From a checkpoint of a small image classifier: widths [64, 128, 256], adamw at rate 0.0011.
Rows from block 6 of a small image classifier, named by matrix and row number. Rows with one number belong to one neuron. Each number is 128 + 32 x the weight over its row's rms, rounded and kept within 0 to 255. All counts start at 0. Numbers have three digits each.
After each neuron's rows are labels from the 100 images, of 14848, where the neuron reaches its highest value: "strongest on" is what is common among them. Only what is clearly more common there than usual is listed. The data: photos of arthropod specimens (BIOSCAN-5M).
# fc1: MLP up (model.blocks.6.mlp.fc1.weight, 512x128), inputs 64-127
# fc2: MLP down (model.blocks.6.mlp.fc2.weight, 128x512, transposed), outputs 64-127

fc1.286:161099057173092073134131107116123128111111127137128121114177148146147151152140129163115114037136083106148125159095148148115070125096163140152121162065156106119134149109123150083148192155123092
fc2.286:112144125255126118116110144116111113132117099129115152116102141140041058171050125156122142207202113178120151151100170181069107112129112118129131113127174118123130159165135141155136141113145179
strongest on: order Hymenoptera

fc1.466:109134094111104073069123152134127110086190135098128144135114120146062110084145159099124146142063116087090178114176157171122098081114124094089089130145129119053115187108116175133169165138106172
fc2.466:155159087173120148095159121123163103093179108110124166157096160111111135115100113130162120186088138168184158133104079141091130156097176073069116115141195113094123171117139130114127156129085156
strongest on: order Coleoptera

fc1.138:147131168097100160184103165139145126115142131169144057049115117104115091171125099092094107133147156141111111116140060099102152206154090153159130128165129174109175115098155108171105105102213100
fc2.138:112164101255081099062094162104110115116128136127114123103144149144098114162077082159116120142161098176143162177153147137073063118132157103124128120120198128126110185142117117077142168158128151
strongest on: order Psocodea

fc1.417:188139166133122108143122137161096083103180159188133104074117121090065089095086102093100089122125139157095102108096075135136172166142109177138145144157106102146139126086162130180156105123147178
fc2.417:127162078231104111059128142111130117098137101119134135138125164108100126174075097147135120181164145158147144135183115157056055137122147138102134084119185109086121186130116135097126190142110132
strongest on: order Diptera

fc1.93:100118124137120141097184158113127124103123084080160129126141157123144173114137137113184125103081136087168203109177172159128072116180113111139078145132153130126156190181123071124143079130127108
fc2.93:158159099229137066085159135158068146120115079098133144146134110103088105128084134138111115095124136138130141156114139108075145109135157148121122178102186139169135143138146133085166155139129134
strongest on: order Hymenoptera

fc1.299:116159213129102158204154158124130127119122120136162086127132098125148143174106087150128091104170154113153097138114065124104150187177061144161154129161126173107193125113141082167112072078193100
fc2.299:117151101255083082055114186102110123115103127126112137137144143135106116178084099162091121131197095181120156198124148144074061111119167117116134137131196149128106171144120130091159151145133146
strongest on: order Hemiptera; order Lepidoptera

fc1.274:135070109126122097092146079155054151153092181105145122146167125098133102147166136091105131139186104127137119162117067117086176072090161115076140152146125099147124145147083158102116156134126172
fc2.274:138114124233098104111119147127110135121080144109147147105125133133073065191099139150129126126246122132140138177078174168035127103142145139114151116128128114139095124104139131103158166129101185
strongest on: order Hymenoptera

fc1.488:115125165115172084111121115137112155176156162166097128100154096194089087034119211150106185198117117131111124111132136176177108088133110130125127183152097087130110116143145151167133122143167144
fc2.488:132166136206107134089123130080133147136118170112111166139138117147088121151108135147120156172114087184130130155071121146104136059098150098079141122087162094116139176144138169148160134125111178
strongest on: order Lepidoptera

fc1.371:132168185115098144164128171119090109127128122164117063048142127117116146154086085109107121088155147159122104101102088137112163172143054163158164143142115163140156105114168072170076066080168129
fc2.371:121157088255100079059130180122126115140109122142114117111130148123074120182081090152113135139176116163146163180136120141077046120144150127113134108126214146126118186147128137095154158125148130
strongest on: order Hemiptera

fc1.471:119122192140054169177130142118130113099090107125141090108148074089097100177091096115118086100187146119120114137134109093108160179150099156155169103168112151118201165107159112132073105071189129
fc2.471:126144098248102086068129159114121126109097122132119137101119152152089076203063105150138102133229101164128145188125146133051070084116158115116155124126181150120100178140104151094154173139154132
strongest on: order Hemiptera

fc1.439:116126107113173081123151124134137180177136162153071162105141133170103100051173174133078173157071074174098165165110151139166086103097136101145126183135137102126099135121142183121132112126129145
fc2.439:099128124210094157121081135064171166110138168124079147145132124163134108149105119195120158160115075174138146168103119137149136087086158067115118117120125070099120149148093176134139147115135130
strongest on: order Coleoptera

fc1.358:095123120111112144159163156123164076094140062083183149151139146103170173113113157147182109110082172144159189141123150125146115141142068096156072092134098127090164123134122095153151110150064109
fc2.358:150154103181138066067150129188099112076130082109161161139137129110116138171072094100124097125154162178111149135100129129094087119142186131119129156122161142131137115096170122132143169133094159
strongest on: order Diptera

fc1.50:141054103175120128094176109136093158115115163093087150159142108128132151151172126114086098090171116143133118145075110119071137074082156134096141160105150084139122148128073148099113178146106131
fc2.50:138136110229133101118088154117130136137103122112127130097105124144072061200062148142128144124237132165116139192108192155058139082143135129137141103129149127166095129135139148114162136133122163
strongest on: order Hymenoptera

fc1.282:138120145133108107165143137126129147140090141087129190088137127136141143099112127125167144118118164093119148158108188142146082105158061122109105107065080103147136186146136145094092051084149089
fc2.282:160174128167142043131097131135102102131100129129103157119148122149109118168038113096129146117169120157121150164117174154065110099134135138097157204095179180185144117165165114102179102110153110
strongest on: order Hemiptera

fc1.347:121119090082105085096129109116147162206159179141096138138100161160093090078185193143118171120077101139074147116123150186176137099069178086122110199110137094109095156114105191122164153110134160
fc2.347:103131096195099141109091139055175171110137157121081182158108139154134116146108127187154164187120083175111120170108131149135147083098183075076127114101110082091133156162096178132144173154107129
strongest on: order Coleoptera; family Throscidae

fc1.491:172063103152135152098197110155140164139099173112059136167116114144105132151170107147097088094167054179159111116117120120114145082092189143108144171109153127137154154130084124107134165111097135
fc2.491:141135108236124117095097164103112134127110130116122150133119100147079072185080138129133160169248119152110134148115213169052138107147121138134143099117142137132106137161146132116169154143116177
strongest on: order Hymenoptera

fc1.499:071145119141147094133172144124172135122159060078144179130128123139176149155122092121152108123095164092156164128146107150161065155132118112152072065173151164119183146123155096119119088178075121
fc2.499:155140087202134065076172117148085137084130080100140142166152122118070123157093119112143107111135150150132131162135110099064120124156163138112115183106154115170117135137121131074132170129115148
strongest on: order Diptera

fc1.275:127104098118146082097132153140120164145117110116119122134169147156065112046168255167099130164092109144129142153131179133144098071084133118167130173156114142121068115148138193105185144159105117
fc2.275:112130095200132151141143089111158159093162125109092192145061143129114115139091119171169158166093102172162135109102093143132156129090162102054113106102110069076114156131115160148157148149090133
strongest on: order Coleoptera

fc1.12:157101146099126153093076154107125064155140160147117078108075100162081102143110122134103109167147137128130104171199147165157127106106135136126149063148096170161118124079161145182115141092175170
fc2.12:125149075229079079051108151113107116111124141133102129108112135178087123166069121143117129170178101169138169176129129128068130106123159137113104135140196119123115167136123131096176161150127164
strongest on: order Lepidoptera

fc1.381:155091125167100105111132108137111173098080167120128123182131094141102159168165130127149120125177106118149104109084092077106164077075186130103152197147159083143158131128091163118131210134087124
fc2.381:121129099247103091084113152106092127126098141111109128112131145160096065185080140143145143155255122144126132168101184147048124099143127123126137092131128129139101126130116147108144149142123172
strongest on: order Hymenoptera

fc1.38:127157121124178156138141119161114117173154093118164128116081129142161066104121136116204162163071145080148136095086154125142180125119073149123144051144043114102130122117171109202080090115114159
fc2.38:146186113210124051082126151137087160129107125132107158108165128126089108180085107115094147130164091189118168167124125163063070099141133119132141185133190154152140150148173131097155125115129134
strongest on: order Lepidoptera

fc1.177:156137149110123134099129157149098084114116093188187081040126106110080108151104155065109067139131210108100151078097108104130143187170071128098107139183138154121166107101163103141129073092143170
fc2.177:104153073231081107064124150113127143100134104140118116117130149107073119163087086132118107152174107166134136155160096146050074132137160109120125107123223135113122208116136145084129192129142151
strongest on: order Diptera

fc1.387:110138157146151139152136102132160149199107133137147169126136100172162115144089113105151194167127131097131158150151169134156148075166085134113158097045142104186145116177153131146078070091133150
fc2.387:157157131195103086119129147143077110124079143129101128110152074138111140175048093115110123130183077169160138169088138171061130117162125134108185162100178178179150168148137095101166107105144132
strongest on: order Hemiptera; order Lepidoptera

fc1.265:153118100102161059119112111165064092123171072147154118107073085134120092124059135079097114127131202112138116072072112129103179153161111156146112140154095166139084103078175113146155136167176174
fc2.265:141140106226106109066128112111126115098129121125098151150117173118103154158065099135119128168164117166139158155141131134043050114127192146124131112121202137121122196135117141061141176157140131
strongest on: order Diptera

fc1.497:128191184116113158160114148125114107120111116157174064089135100105115126178056109103100103102182152123118104118100084120118189199161105140164150130163113163120173105094140073172084088103211120
fc2.497:123163097250092077067107162103120119101114113141116123103128144122075136186080091145093113152154084175151146180144134138061064115140161126092123110122209149121114184145120125088154168132150145
strongest on: order Lepidoptera

fc1.118:135124098115143103093150093165143180167155142116105144104103150131082164036090176108123201108074130140146176190154142160109101078111110106091130130126191091142100207151085130091115128150109146
fc2.118:072214096124119088100089162129146115099122121145138134075176167155113110112108111155138177162128142132096212109079137146094124133170103087152107113123108189142150112120154123160150139137110169
strongest on: order Coleoptera

fc1.112:132137129127100082157123137115165175172178153165096154074177117167103113059147144170084155155103067153124189146104168129202088109067147066128090181143162115131104142186082159139173152174149123
fc2.112:075152084182087122118099122068155139097159163143099165109109125138129090151090143186118154179074077190136149152100128123136117081084148094084096120132120091092117156160114171138157135146093143
strongest on: order Coleoptera

fc1.249:129136167170102138167097196121105180126069155176121118095193133128111157153134129123095112110171149170122144138089127132138124146154127119140145174111119144135178156136124139097096086085196121
fc2.249:118144111255117082087097182123098109121098131138117141111110129149061076200065121155128118151222104176128140194126158144049116114128162111135141116137165150153120180137103143096176166137142152
strongest on: order Hemiptera; family Tropiduchidae

fc1.441:077185136129167161194167171156135089071146087116162161114110092120142098146091146112153141166120183128123108094042142108180083137172099091121095065127085132138128094116154118161096056133096130
fc2.441:147184093186142068045124168144112093077163099120134143143134160121109124177038097130140120162154136173105149130115133122071089107131183133110098163109177138140125138133137103115117163147127120
strongest on: order Diptera

fc1.205:108147183130100159171130170090161174112054146124114101089162115127135188180138082143106103112147132152151124152108099099123158120154125136166160124099146135137179139158127090090051116089170108
fc2.205:104162115255099085106089177106142118133095136142099141096144117138075094217066099153117114134207086193105144189100155151070077126152154133129137130109177164145120139142145121125167156131155137
strongest on: order Hemiptera

fc1.408:181073103141122105096137106136052159133118166112110128152123108115070121136156123095081110132172136151113110121094099143075168074076129117102160154158160128144138117099136140120144172127098173
fc2.408:162108119217107090108115148139084132116095131113142135113111105140090096189086147118118134134251151119120117181079172165019139103140128134108133112134138153158110130094126135105166160142117168
strongest on: order Hymenoptera

fc1.16:092138070170141120167157149129148114158142072100133161119120160115162140137118103096137185076155178135165168140182145161129073117154125143154048130111170111115149179163144117109116085162125143
fc2.16:165159093152130024091146138145075131088142109118124170127132135122071098114059133120148131164128126156119145150106126100090124099138164118105108213097194141180135115143155127091159147119106145
strongest on: order Hymenoptera; family Ichneumonidae

fc1.69:117148199129080156155125140135114140105101087133187103093154071144115133159093111107147104103158143111149119153142076132080149152179064137152134120155133148120216111109097065136104130110120149
fc2.69:098132097255080077054115152127105135113097122136107118121145149146092145196108098148102127119224120185117145208112122178067072106107163143147113110122187145136101158135092128074136155121112147
strongest on: order Hemiptera