{
  "arch": "caformer",
  "train_examples": 97500,
  "horizontal_flip": true,
  "translate": 0.06,
  "color_jitter": 0.1,
  "targets": ["order"],
  "num_classes": 18,
  "norm": "layernorm",
  "fused_qkv": true,
  "inner_norm": false,
  "patch_size": [2, 2],
  "init": "lecun_normal",
  "batch_size": 256
}
Rows from block 8 of a small image classifier, named by matrix and row number. Rows with one number belong to one neuron. Each number is 128 + 24 x the weight over its row's rms, rounded and kept within 0 to 255. All counts start at 0. Numbers have three digits each. After the name is the row's rms in percent of the matrix's.
Before each neuron's rows are labels from the 100 images, of 14848, where the neuron reaches its highest value: "colour at peak" is the nearest of a few named colours to the mean colour under the peak. Only what is clearly more common there than usual is listed. The data: photos of arthropod specimens (BIOSCAN-5M).
# fc1: MLP up (model.blocks.8.mlp.fc1.weight, 512x128), inputs 0-127
# fc2: MLP down (model.blocks.8.mlp.fc2.weight, 128x512, transposed), outputs 0-127

colour at peak: grey
fc1.382 101:160146170148106095081147111101144102153147131092143116085072092122128150131137135148094146132163135139078150119118140124127153101093105105153117127092114131128156160152150148111138101106142078142134151144135118148175128145110149119117076071145131121119126092170140149110123133180117111118119091124147108153127119131114143128084137129136109097131126159160107125122108139074093111131089
fc2.382 100:121094089143149131153096114134168118142134135127138108124126113122115139099138119092142122147100154138109136124115118160151121145158106132151140154152108116113113121106111143108132098094141142144084126203113092140129140105106161121086108121116103127161080130098120186125086139095099105206113160125125213113124134118113107111150134120134173133127140152144168154113131108108123128119135

colour at peak: black
fc1.330 101:106100139122109145134111123140082139113130150142106165137130148138138106128131123143127147135130126169116124127123118093106139116153191123142120082134107081163082103102126118126110134154114139122155136083160112116142120133149130148161150139107179135109152156103084058141208122152158139095124126098116088130147129167143091096121126143132132133113099128102105114142162172161125140137167
fc2.330 090:087110123125115116131113113117174124104179128109147124129148150102113120109097142117114169151098110151136121084124103093140147161136171123147115102143100120160102130093136157124082134113107159154101146143146128151173077134106198132108150102112138144150110105126131128138125130107125117141097154141091136098126134134139079096161138066167161098107096113144144121117162144107166129106138

colour at peak: grey
fc1.336 083:126151134154119145125111108122164097121132107119161129138162144085123148153113149100102141132131156168119126128138123112166158100129109127108137114139172179104156153149136134126116121108162120128103122148079174137180134106115145095101097075107125144109172079157164140148128165095109116147129122174135149160124126093104146110145117111153105126166127131119180131096160073110133157123125
fc2.336 095:075117109118129145125097130121153149126106111133111132153126111125118149130127147094137127183096133135136110142121130098088093122130138144132096137138130159111116104141113101111112141078157125106091115183110119120110136108164133133130140117098120116135157155124098171146128149139126117241091146104114216150164126133124107103163108115114130133118120145109144161098144105121137130111116

colour at peak: pink
fc1.91 090:119107127136098165170111097086152105128128142125143117104169132155077118126082117095117163131093149141111110118141114167133102166155171090112104128190074135185116138127146149141097137122126154134103116145122116148125107102123137116095133114126105123083097124123129139127107146128104115183107176162121159092131080101128132097128128109157186130101126123151130133124125107152130126125129
fc2.91 106:076088108135124126127115132127182123098133133122135131117127100114101145137124126112130108163130135132122135127127145118098132134124118139128120121135141149126153126143123142117117127080160105117078118219123133114131126121142136127110123117118131133134138129108115200147138137126123119255118127132121196149164132102137110119132128118138102132116128146120133148099157095118148130116134

colour at peak: grey
fc1.291 097:145094129144144146160145132174111156153122121160086134142139130140145190095151145084168097128104131107138124134117145163109102152133119120087135167128166129135099078110130113089145126167118098138144123130113078123090144120114072139160138167105144107126117131117100101128121140100148119104137165117137114112142128117124136135149148131098164171160185140128155123124122095167152168098148
fc2.291 097:086126106121115131124076127136135118095160125143154127128129094090121097134146138120132117154140124118146117098128128067157144110150117165147135106126117187109176135187110122155123115084152113117069146193129186133121127109153140106131130121122146134117142110124151170129117140124117128158116142138109176190138114160133131099149110107120092126098091131119141137080150139092110136118117

colour at peak: white
fc1.26 094:062074102120104151130096121128157131162158153180142141117146119091110151130088117130148159133096134145146117115151152116131121128141154104091108145144096130201127119116152142115076126118151139132101087131105110093138094118085148158127146124116116132122118149135123121107153102124123114166097130111132153113133132129133055078141116102148117086133116144104093130135158124144132159101104
fc2.26 103:097085112116113133124112137136191131102121137132121146109131105106092139121123112110133112139125141126109127105115145112124138154123129154144122133136144136129142124153126135126116110075174099126086132214127126123127128119120137143110118138127122115124136139105116213132140133117136101255128127132108177150153142103141118117131128114136103139121124143137151137083148111119129136123134

colour at peak: grey
fc1.220 085:133143127146114133100131089056132113126104127081160107136156107126115107145109150137107181122135142130075147082119156120108177104092147131178154089124132142091140167156127160149102157112145096127122142130175162127139137140137125106120085094138108151134135111156127145135124143160157136128160082141101111155106124129156139149139141145164115107114073127145100125131154145088117143099118
fc2.220 083:093092093110128138163111150154154135142152128147100143118148125115116155125134103100154142177107141144139112126134107104131132134150149128131125131148114113145117084120117114114117117076131114153084127191135104127112141126105151130094147144113091116131118147107114191104142129101102113235101139109112209114150113118114091106157121131130130142120127152110152131118144107111169122133133

colour at peak: brown
fc1.350 096:087149163108078156098104144083113156144075125136098142112108118115145134120128129164140159162105128134104141122080189093094127112094135135120142093090115146158135126147091134065124105125169111095151143105138135128143120106165143146110137117125150111119115142133114129132187138152180151148112079091142130134152133129165094114117110119138130084128089149126128152118135112116114105126133
fc2.350 087:081088093112111150142111144126179142134162138133102144125134123120111137105130122116157128180109135141127115130104113127139152139142161112142135108143112134140086105111125140106090104075132116140062131187121116116121126145105142168113151134108109137136123154103113178134117125117130115211097152128084198125149155114145095105152140105144150142136110170124144133114162123112135107098146

colour at peak: white
fc1.101 101:131076117134124164169126109146160103115170154146121104112150130098129149123121110099188086127110150120100160122116106135162149169175137112094165139139151084136115095099138151118129114128112109164097120130075103098149124137089143116133099120153137116111080122090165150123097123116116120132159151152121140081089143111133108104144139109106145154150171115140155115108124107131158110114160
fc2.101 106:107102097129122127144072137132190113105125139134140125129144123089113139115129127102138097179131141110125113132119179102150122146142122156129147131139133169121157125170120133136133114091159126119082123194117135115125139096124164114103135114111122140140140135090133192157134142109127124202109126142100192155135120120143105101133101118112106139120107141110146151060142094122165135110118

colour at peak: white
fc1.115 106:087084119105079157163067139134156124138154155139110145104159156123113145118072109095131153143093165163111126087103111120114158133144162109116139137142119103201128127111135147111081124132127151157113127141138117135152097132092145152118161118144120114134051159102134115126134108130137112148122136123115145122125136108179088072123114113142142131150138153136116124123147143126149095101140
fc2.115 115:095086109123119133133129134143217123118137148116137132109129108101097147146105111127147110143124142131117130128139144123130146136132117153124126142122139137131160117133133150116106102088164113140084132214115109105119133131111139126101129120117120128134125130093115197140130125121120103255121121134109186138165161094137113127132134117146100131122148147130127130103136112115146138106133

colour at peak: grey
fc1.57 105:138130093117161086165098131126150123105165102145115088130137135084083154096115140105110131131128104166162135123108129157160117141111100144102098148120103135116144157123128160138144109132121174138091127151109123155145127068135157112105128113120123157145143090131187169118099168110117109154114166160121158093085134112130114137175122122153155101131148133170118115086115116128162119136091
fc2.57 101:084114100120126119129100133132145142107131120131136129124133106113111127145138137105145131174130138125146114121125147083117133122141118165146137134140134187127148127159103121121143121068153119103087126209127133121123139108153144123113130132110106113134151149112100194139115159130122119218120138119109207158153138155124088097128099116127124138105112140114157164089177116097131131122125

colour at peak: grey
fc1.481 107:159112154176132092085151096097143075127134141063155114110109101079159129123113119141102122124154147141099141142120145132142183134112124130104148114124135139122152144137131168140146123135167107104097136133128138124158102127147137111129049110133153149104124096162161118142141132162151097138145086156137117114115097116112133149123152101139092099125165118160095107157111110088101148104136
fc2.481 098:099107101124153140145083121137164131140143125138141104114141103104113143123126149096158140167101125131118152127121125116115134133157103120140132146134114153116136122126123119122132112068147130146074128220142103122142138105112169120095129131116092131140115144116129188149105134107112098214113153112117203142134142114118078116145128127156146137128125134129160155093162109108154109116105

colour at peak: brown
fc1.208 071:071102126122115102118141138149120175089131148154131168158145145102176110158145146104125101145113134125140090138134138166127093147155121124097100117146142125155116091115125122101141175140108128109136087153126119135083110114144148150153139121094136159146124145134095147183130160112202129099121127112138149119150119097112124108143080135077146133130124119089125124088170098157140165112128
fc2.208 088:113120115124128107107084111110139123112151119119149143155114088121093118116136122123125143145117140143128114104139134099152149102130152161181142114122107201101154153158107127154141133054130139112073145211153139128143124114148132107134132123109156139126138129138131198115124163150116129179114119135106160166127119165136117096121104105112105129093085128122117149112133134081109131102129

colour at peak: grey; brown
fc1.355 088:129105161120129118134142162154115151151093140150077118104133127114172165120167128117114093154117101122146120140148149149126111118129142118108066159159131117121115063074115089112129122151138115134130112085131086135101137145110111135142137178107128100151107172077126094124172136120136126099135148085163138114146126144119109141117120138114145159121168151099154105129104085175109143124155
fc2.355 102:108105106111112123130091145132136128084167135152132157126129129117107086136128133124120113155156105123135116098114119066136140116133145161195142103111109146131171153174107112151109126076144112126083170189132176159115129129138157135108118141116131134099120125129136172100113137128136123163140129146089144150150138154145127118114139099154078141081093133127152124096162168084118112118148

colour at peak: black; brown
fc1.249 083:091088169110108131156136138125118155126133134128116169136134133133164161096137113131142104175113080099122096154124147149126116135172144100134152102110129124139093078117123115115093114145126144116134143134125086106098107127109111143182128152096177147129133166097107064149196131120168123095148124128138114135175153120133125107135117135109165149130148139099120141115130152175142177136115
fc2.249 082:103116114146121118110070097117144118108171155110156152135127111108110084131125157120133129142130119163129114110113124082163158099102131126182132112138087165138158156147142135146112123070121128129071126205149149116147091130128159120125124103111139167154147113143180135141120146123136116152112152140110164145141130154109094108138138097133126127105084127126122138096168122073142149108153

colour at peak: white
fc1.441 091:113096081118143135151115135168167114140141115127117109133138083103126163108125085112170113140129157126149159138130140133164110146190123136093160148141165113130128114117127126135168080127151150151088119157102128123133136120132140114127118100136129092120110159080156159161105130091078104165120151162136134149087155103132135102138106135129131176168153102129184112126143093135172137127133
fc2.441 102:096123110136121132117086118138142132122144135146140118125114099091121130157132158093125119168127127129125130121138143079153129123149097156117148143129137176122150134184114122112116109079178139099086124198113145109111157104143170122092133127120102126133150143126121179141127161134130137164117112129140211163142134140157107103142090128123119133110102126116159144059166100120138139106108

colour at peak: brown
fc1.423 084:116101140106119140125100124132089178142139148133107175122134091086169180164167141125144139138102116170137126139133155116103153142109150127135138076105105145144144130169134146161118079146118138147133115110129111119119120116130159159150125139095157131101134156139106087145202138125183130095124122101125113151153132147142086098107110131110084128130100149104145138086147113148110155106099
fc2.423 065:086148131101087118110127112101143112118126130124147143161135149166096108130117161128117194150132129150144102098132111092104141094135163121183119085132079174147140123079136098154106144116094164133102137156141167133126106115147153147122121110101137160119117120149152131125127143131162178150096147174106159104106120119140105110130121099190111115104097117118124141121163150093134132101120

colour at peak: brown
fc1.217 111:056106117089126165139084158130148122149129126158127133152126153109099130144105140121142173139095101132158131118150121112146136138147168104113119125163113141210108146115127158141089152119142151131133127146137139123118115114124146163104204141067131114097123159106126151145146133117157126130105161113121150129131120110150067083150129110145152118106088159105139113141166116129134124148134
fc2.217 113:103091093130121138122130129132186110106143139115132134109140110112092126133115122121151113139135144113133124119142140103113148117139160141137140128122142147118136114146134131117086139071162111153077122220137132120127109133108111130123111135130121129099133130099103205132127113120131108245127127133080169147158142111137102123128129087139111158113128149106149115098149121121138153109142

colour at peak: white
fc1.416 131:135122110128165148157158147197137135132130144159099115134149144114125166107153099110170088124117097109150111156141153146133083108151127125076138147128139107123068085054112111107145110148114131130138113130093095132088131121098107113151159179113097081146117135083125137123117135095103106144114155116136121092124150099120131152134137130128140159149165100130152107144110113162137140138136
fc2.416 109:074132101127108130119059129132144136099132127142150131121123086101111093144144146119118138149145130126128125105128139082142133125131136145164149120132115196129168152196114127152118112075167136119100141199127152131135136096145154129120115127120123123105133132129137174144120155119133122171122129116117175188156127147129104114142112105110103140111086116124146153064163124102135132111135

colour at peak: white
fc1.243 107:131076119154106126125135076117147104150162156123133118052144160114102115096098133094135144123128179177114139119119124138129148154152134117100158149157104091150108143115167150111103104123115139169093115160097109136139094142074156122091137087163106132122082110123144140133115105097095109151126142156097170116131124098134131118115131098142136110146135120120120099092139112151144106094130
fc2.243 111:083083103118120120137104134129217138128137120127125129116123109104104143137108120120144110166133146135119119134136131120114131147129115162115127129123137136134139106144129144113127099089167124121089138204107113125125129115127144127111138126114132131133131138106122180145136143114123087255126134128121205132163148100148090132135129121121122135120130148111139140087150093117151122116121

colour at peak: white
fc1.96 104:152143117135184148163143140181167127099122100134115101180171168150126164095130121104112073137111111097167103150133145128128103122158107121103148176103117110116088121093099112121135139131103142123140137146104107133109133118127098095111123157100113132166109101094114166154121128092115106172120163118111136076094135091128137136148143141111149170157160105134115118130128122130165128108135
fc2.96 102:073135116122126121120098114130132121116146144130155137118119092094117118139135144116125129161135139129119124105132142070130158116129131164159149130147112192118165139182113117147122113065154125100071116201128146117136152136163135126103133113125109141129138140129135160147121150117128122185124129128121189171149125158127093114137101113115116142096088129108148137063163127089131139102122

colour at peak: white
fc1.270 117:128126088120145136162163161188144151130122143173100111165155129146156140090162105119131085117137103088155148144138155129128071121155114136111158169136135101106110089086105101103141131134105143141142109150105094118093157142113105102147153183105105110144103154088123125137123126077099130165114166112119140104103132097132157132125139113144141166147169108116132115134111116128152129151154
fc2.270 111:076123098119105134130065136122154140106147145149149149120116103095111114157139141120128129149139135117128115118130139086155142117143118151159130121125125192130170147211111113141123116061164110117075124180122161128126143105145155127109125138134135130112139140122128163137124162120126139141121118138103180196148116151127108103129108105122104138101091130118163134078154137101124136102123

colour at peak: black; brown
fc1.385 101:119132134167120121122150084136104113095116155102181132138090136135148142151145156115123112130155144131117098161102147181124119132159116157126112116136177133099140088135121132129177117147160112110101096117155129113112140119163113118168080104155150153168147119112174110145135157161136121096139099124140127110161103122126133151135087155096105143126131103099174134098132131157156175070155
fc2.385 097:100127109135139116089163109133166123112130157117145125119112093094097120178129120128129143117136135118126150102166140079129162089130132163157163118107145165089156136168135135131150175063159121130107147196149163102144120145153106118121106108117133137083147135117096172114118121145124122199148119131106151167118122132133161125131092102116100138105128145141095095127138137095118129119120

colour at peak: brown
fc1.43 099:085107143144102106147133095145145143075152127130139109107128148126148136126158144095123128181140122159150120134158163133113119168148134140089092166187102183149105114112115125092117133146167123100104096141107120095105139087140143106112147126114161152157123141126132136127163135114116123143100160120122158116120098102166110067154093116118124119123110122099126154091162090143177158109120
fc2.43 099:099095115136114108123126100123140119119149128123140135126102115128092100138108130132120125143164129131133125109152128083116171098112153155159138134113124155108151129168114130121120153037167108124066121206143149124141110122144127126111133129129146135109115120140131181101110133129137137195136134141083140148155171148142114126121119084132110142087110139124092109123174166082119138099140

colour at peak: grey
fc1.313 096:147140150132082102111084160127110158162114120144116144128105122145143118103108130132101163139103158133125135139092120139092144126132114149129093096140115171137165139152111138119126077106178104134147135125130122175136155114111152182082136108103148112159129165162113121121152155127186137118112106103143161139160134134150119151074109137145118076116129151156094133118106142076101092126094
fc2.313 094:085093087124128143125088135129179115135143131122117138109141085117108131096110119126134135161110124144116147134132144098165151125140122134164135121117109160113126136134136144118130111079129128132055136226135115120142142124106159154105140129111124131143120146116135188118111119097117104210098160130109169150148160113116103115136129120138152122126121180123146143090149105098151121133139

colour at peak: pink
fc1.173 111:068108106087105157124089122130120141127157156141126145121134118096106102125117123134173193118088132136136136112150124102136159134113173107139127092156137148187139119147149156145095141088151158138108123151152134116123099110129136154105180149089148156128129140124137130125136107135161115135129125131140142128109135108159075093146116089154120063145096173108092141110174104107132121125127
fc2.173 098:087075113117119146130117124162195132117150140142119124110130124100113153123112118132143103162139131117121116120139146117128164109134145150155125120123141154126101100132121139092118111063150118135072134209121133123112119126112125132107139127117128119121110142094110196135133131115129112239124135132101172158159140116152099112130127108132130140121134175121133114095161116109141125111143

colour at peak: black; brown
fc1.216 078:126134154133136137116092121119081182131114147131106149099105126093161138125126125115130153146099157133120103114121148167076116136134120114139116103110092118137097094103161104136120100136158139147133113095155074140127151107135164111137153131112152158178174123132164081131170140120181112085100123110136099140149091147107125120123140169106166128112126106122173151166146106175122139139149
fc2.216 084:091142118126113103118104124106154125105160126124138136151119096116093092121125140104098164147146114144122131098120122100143136069143139161163158117119094157121155163154138130125113122060126162143086151206130152146168113116135157149112110109107124130117120118191125149129146140130130116164124128128090140144112141137103112106131109074148086147103090129156106146108138149077118127097148

colour at peak: grey
fc1.276 106:154125126119154120114102133062127090170153107102172082114123076105144133100127120137131124138145158140073152112102121165137117145120157093143143162140145141095152168140138179148141120117111127131106149147129121179156134141114113115104076094133127113140128093151150157110133123109102093155154114177139188147091128120099156138126154117125127130148137123182140127131100123146128099118112
fc2.276 101:082110095134136123144093124137146131111133116127131127138137103121110132117132142102134138172107143150127126128131158110139127109136124161136133123139122171123146117147107118148135119083149148115095130221110115115129133103128146126096143129112112139146120142108131175139127143127121129241098146125114223148153127127103092103154090114140138132135117135105136149073146107107142130116114

colour at peak: white
fc1.22 105:147124107124143142180128121179163147137114114161095114129158135110126173114148099100135081111120117117170132147120140169130093147146117124083140163155157109117083102086129112116102122126125138144131134124079090100100148097108090141166168168087107100157122147113138149143120127083142104124130134119124138085135153108121100119139128139150151129146190120129145098141105110174140152128100
fc2.22 104:077125109125099124135083133129142124098137128148144140140130092113114100134140147115128129163135139116127104111126119080146143122133113137175140110133126190119174142199104129160130118082163124110078121192134147137122137092140154121128138112125124134126152134111116172151118166124143143172117127138117180196160124135127106110126111110110097119117091115109156155069163125108141128121119

colour at peak: brown
fc1.456 106:111120114107123127114147180156104165124119111171119148150130173158163103123148093142141114125139098088162121128145127096075127096128123154155129091120120125137097108121088077097134193116115125158124132062119130149096132158115124142153123156129111115100108161085109096103121110132157183115098116080101120124129142145151136094107136133120122161097124137120120115136158134130114114126172
fc2.456 118:097108137114104112112100125094142145118146152118133155099105110111104118127107126156106139137146138136128115100119163084134182106096126158179140097098108191133155159196121143121117113075168117108071147156149161127137112119147158130105127118141134155119130122120128126109131129162147154138160111114107132173133147144150116120098116094134082130090100132143140140105154153072119127103157

colour at peak: pink
fc1.370 102:076148149134096131067110123104127116147125127116126151099122101110108112153099133140130165112128152116095164125129121103116160142083136115130139069105124136150143142188140146118098130109146123121130116113178138089123131157127116150122139132127140175108107141129105130099161095191151161145155078121127100162158129129153125131127111104137125071126078155157088152156153123103116108113138
fc2.370 087:136106093106133145164120132142183123138123125142113137126127104120118151078142103117155100159129139112124137136082120131145126136165112118155113144117117120120086102086115145093122103071105109142101139204112115143086158109118137136132108135094101095145107144086137189116116129091124106229107156134114163123149151112140116136125137139142143164128145140128152127107124121127126121135154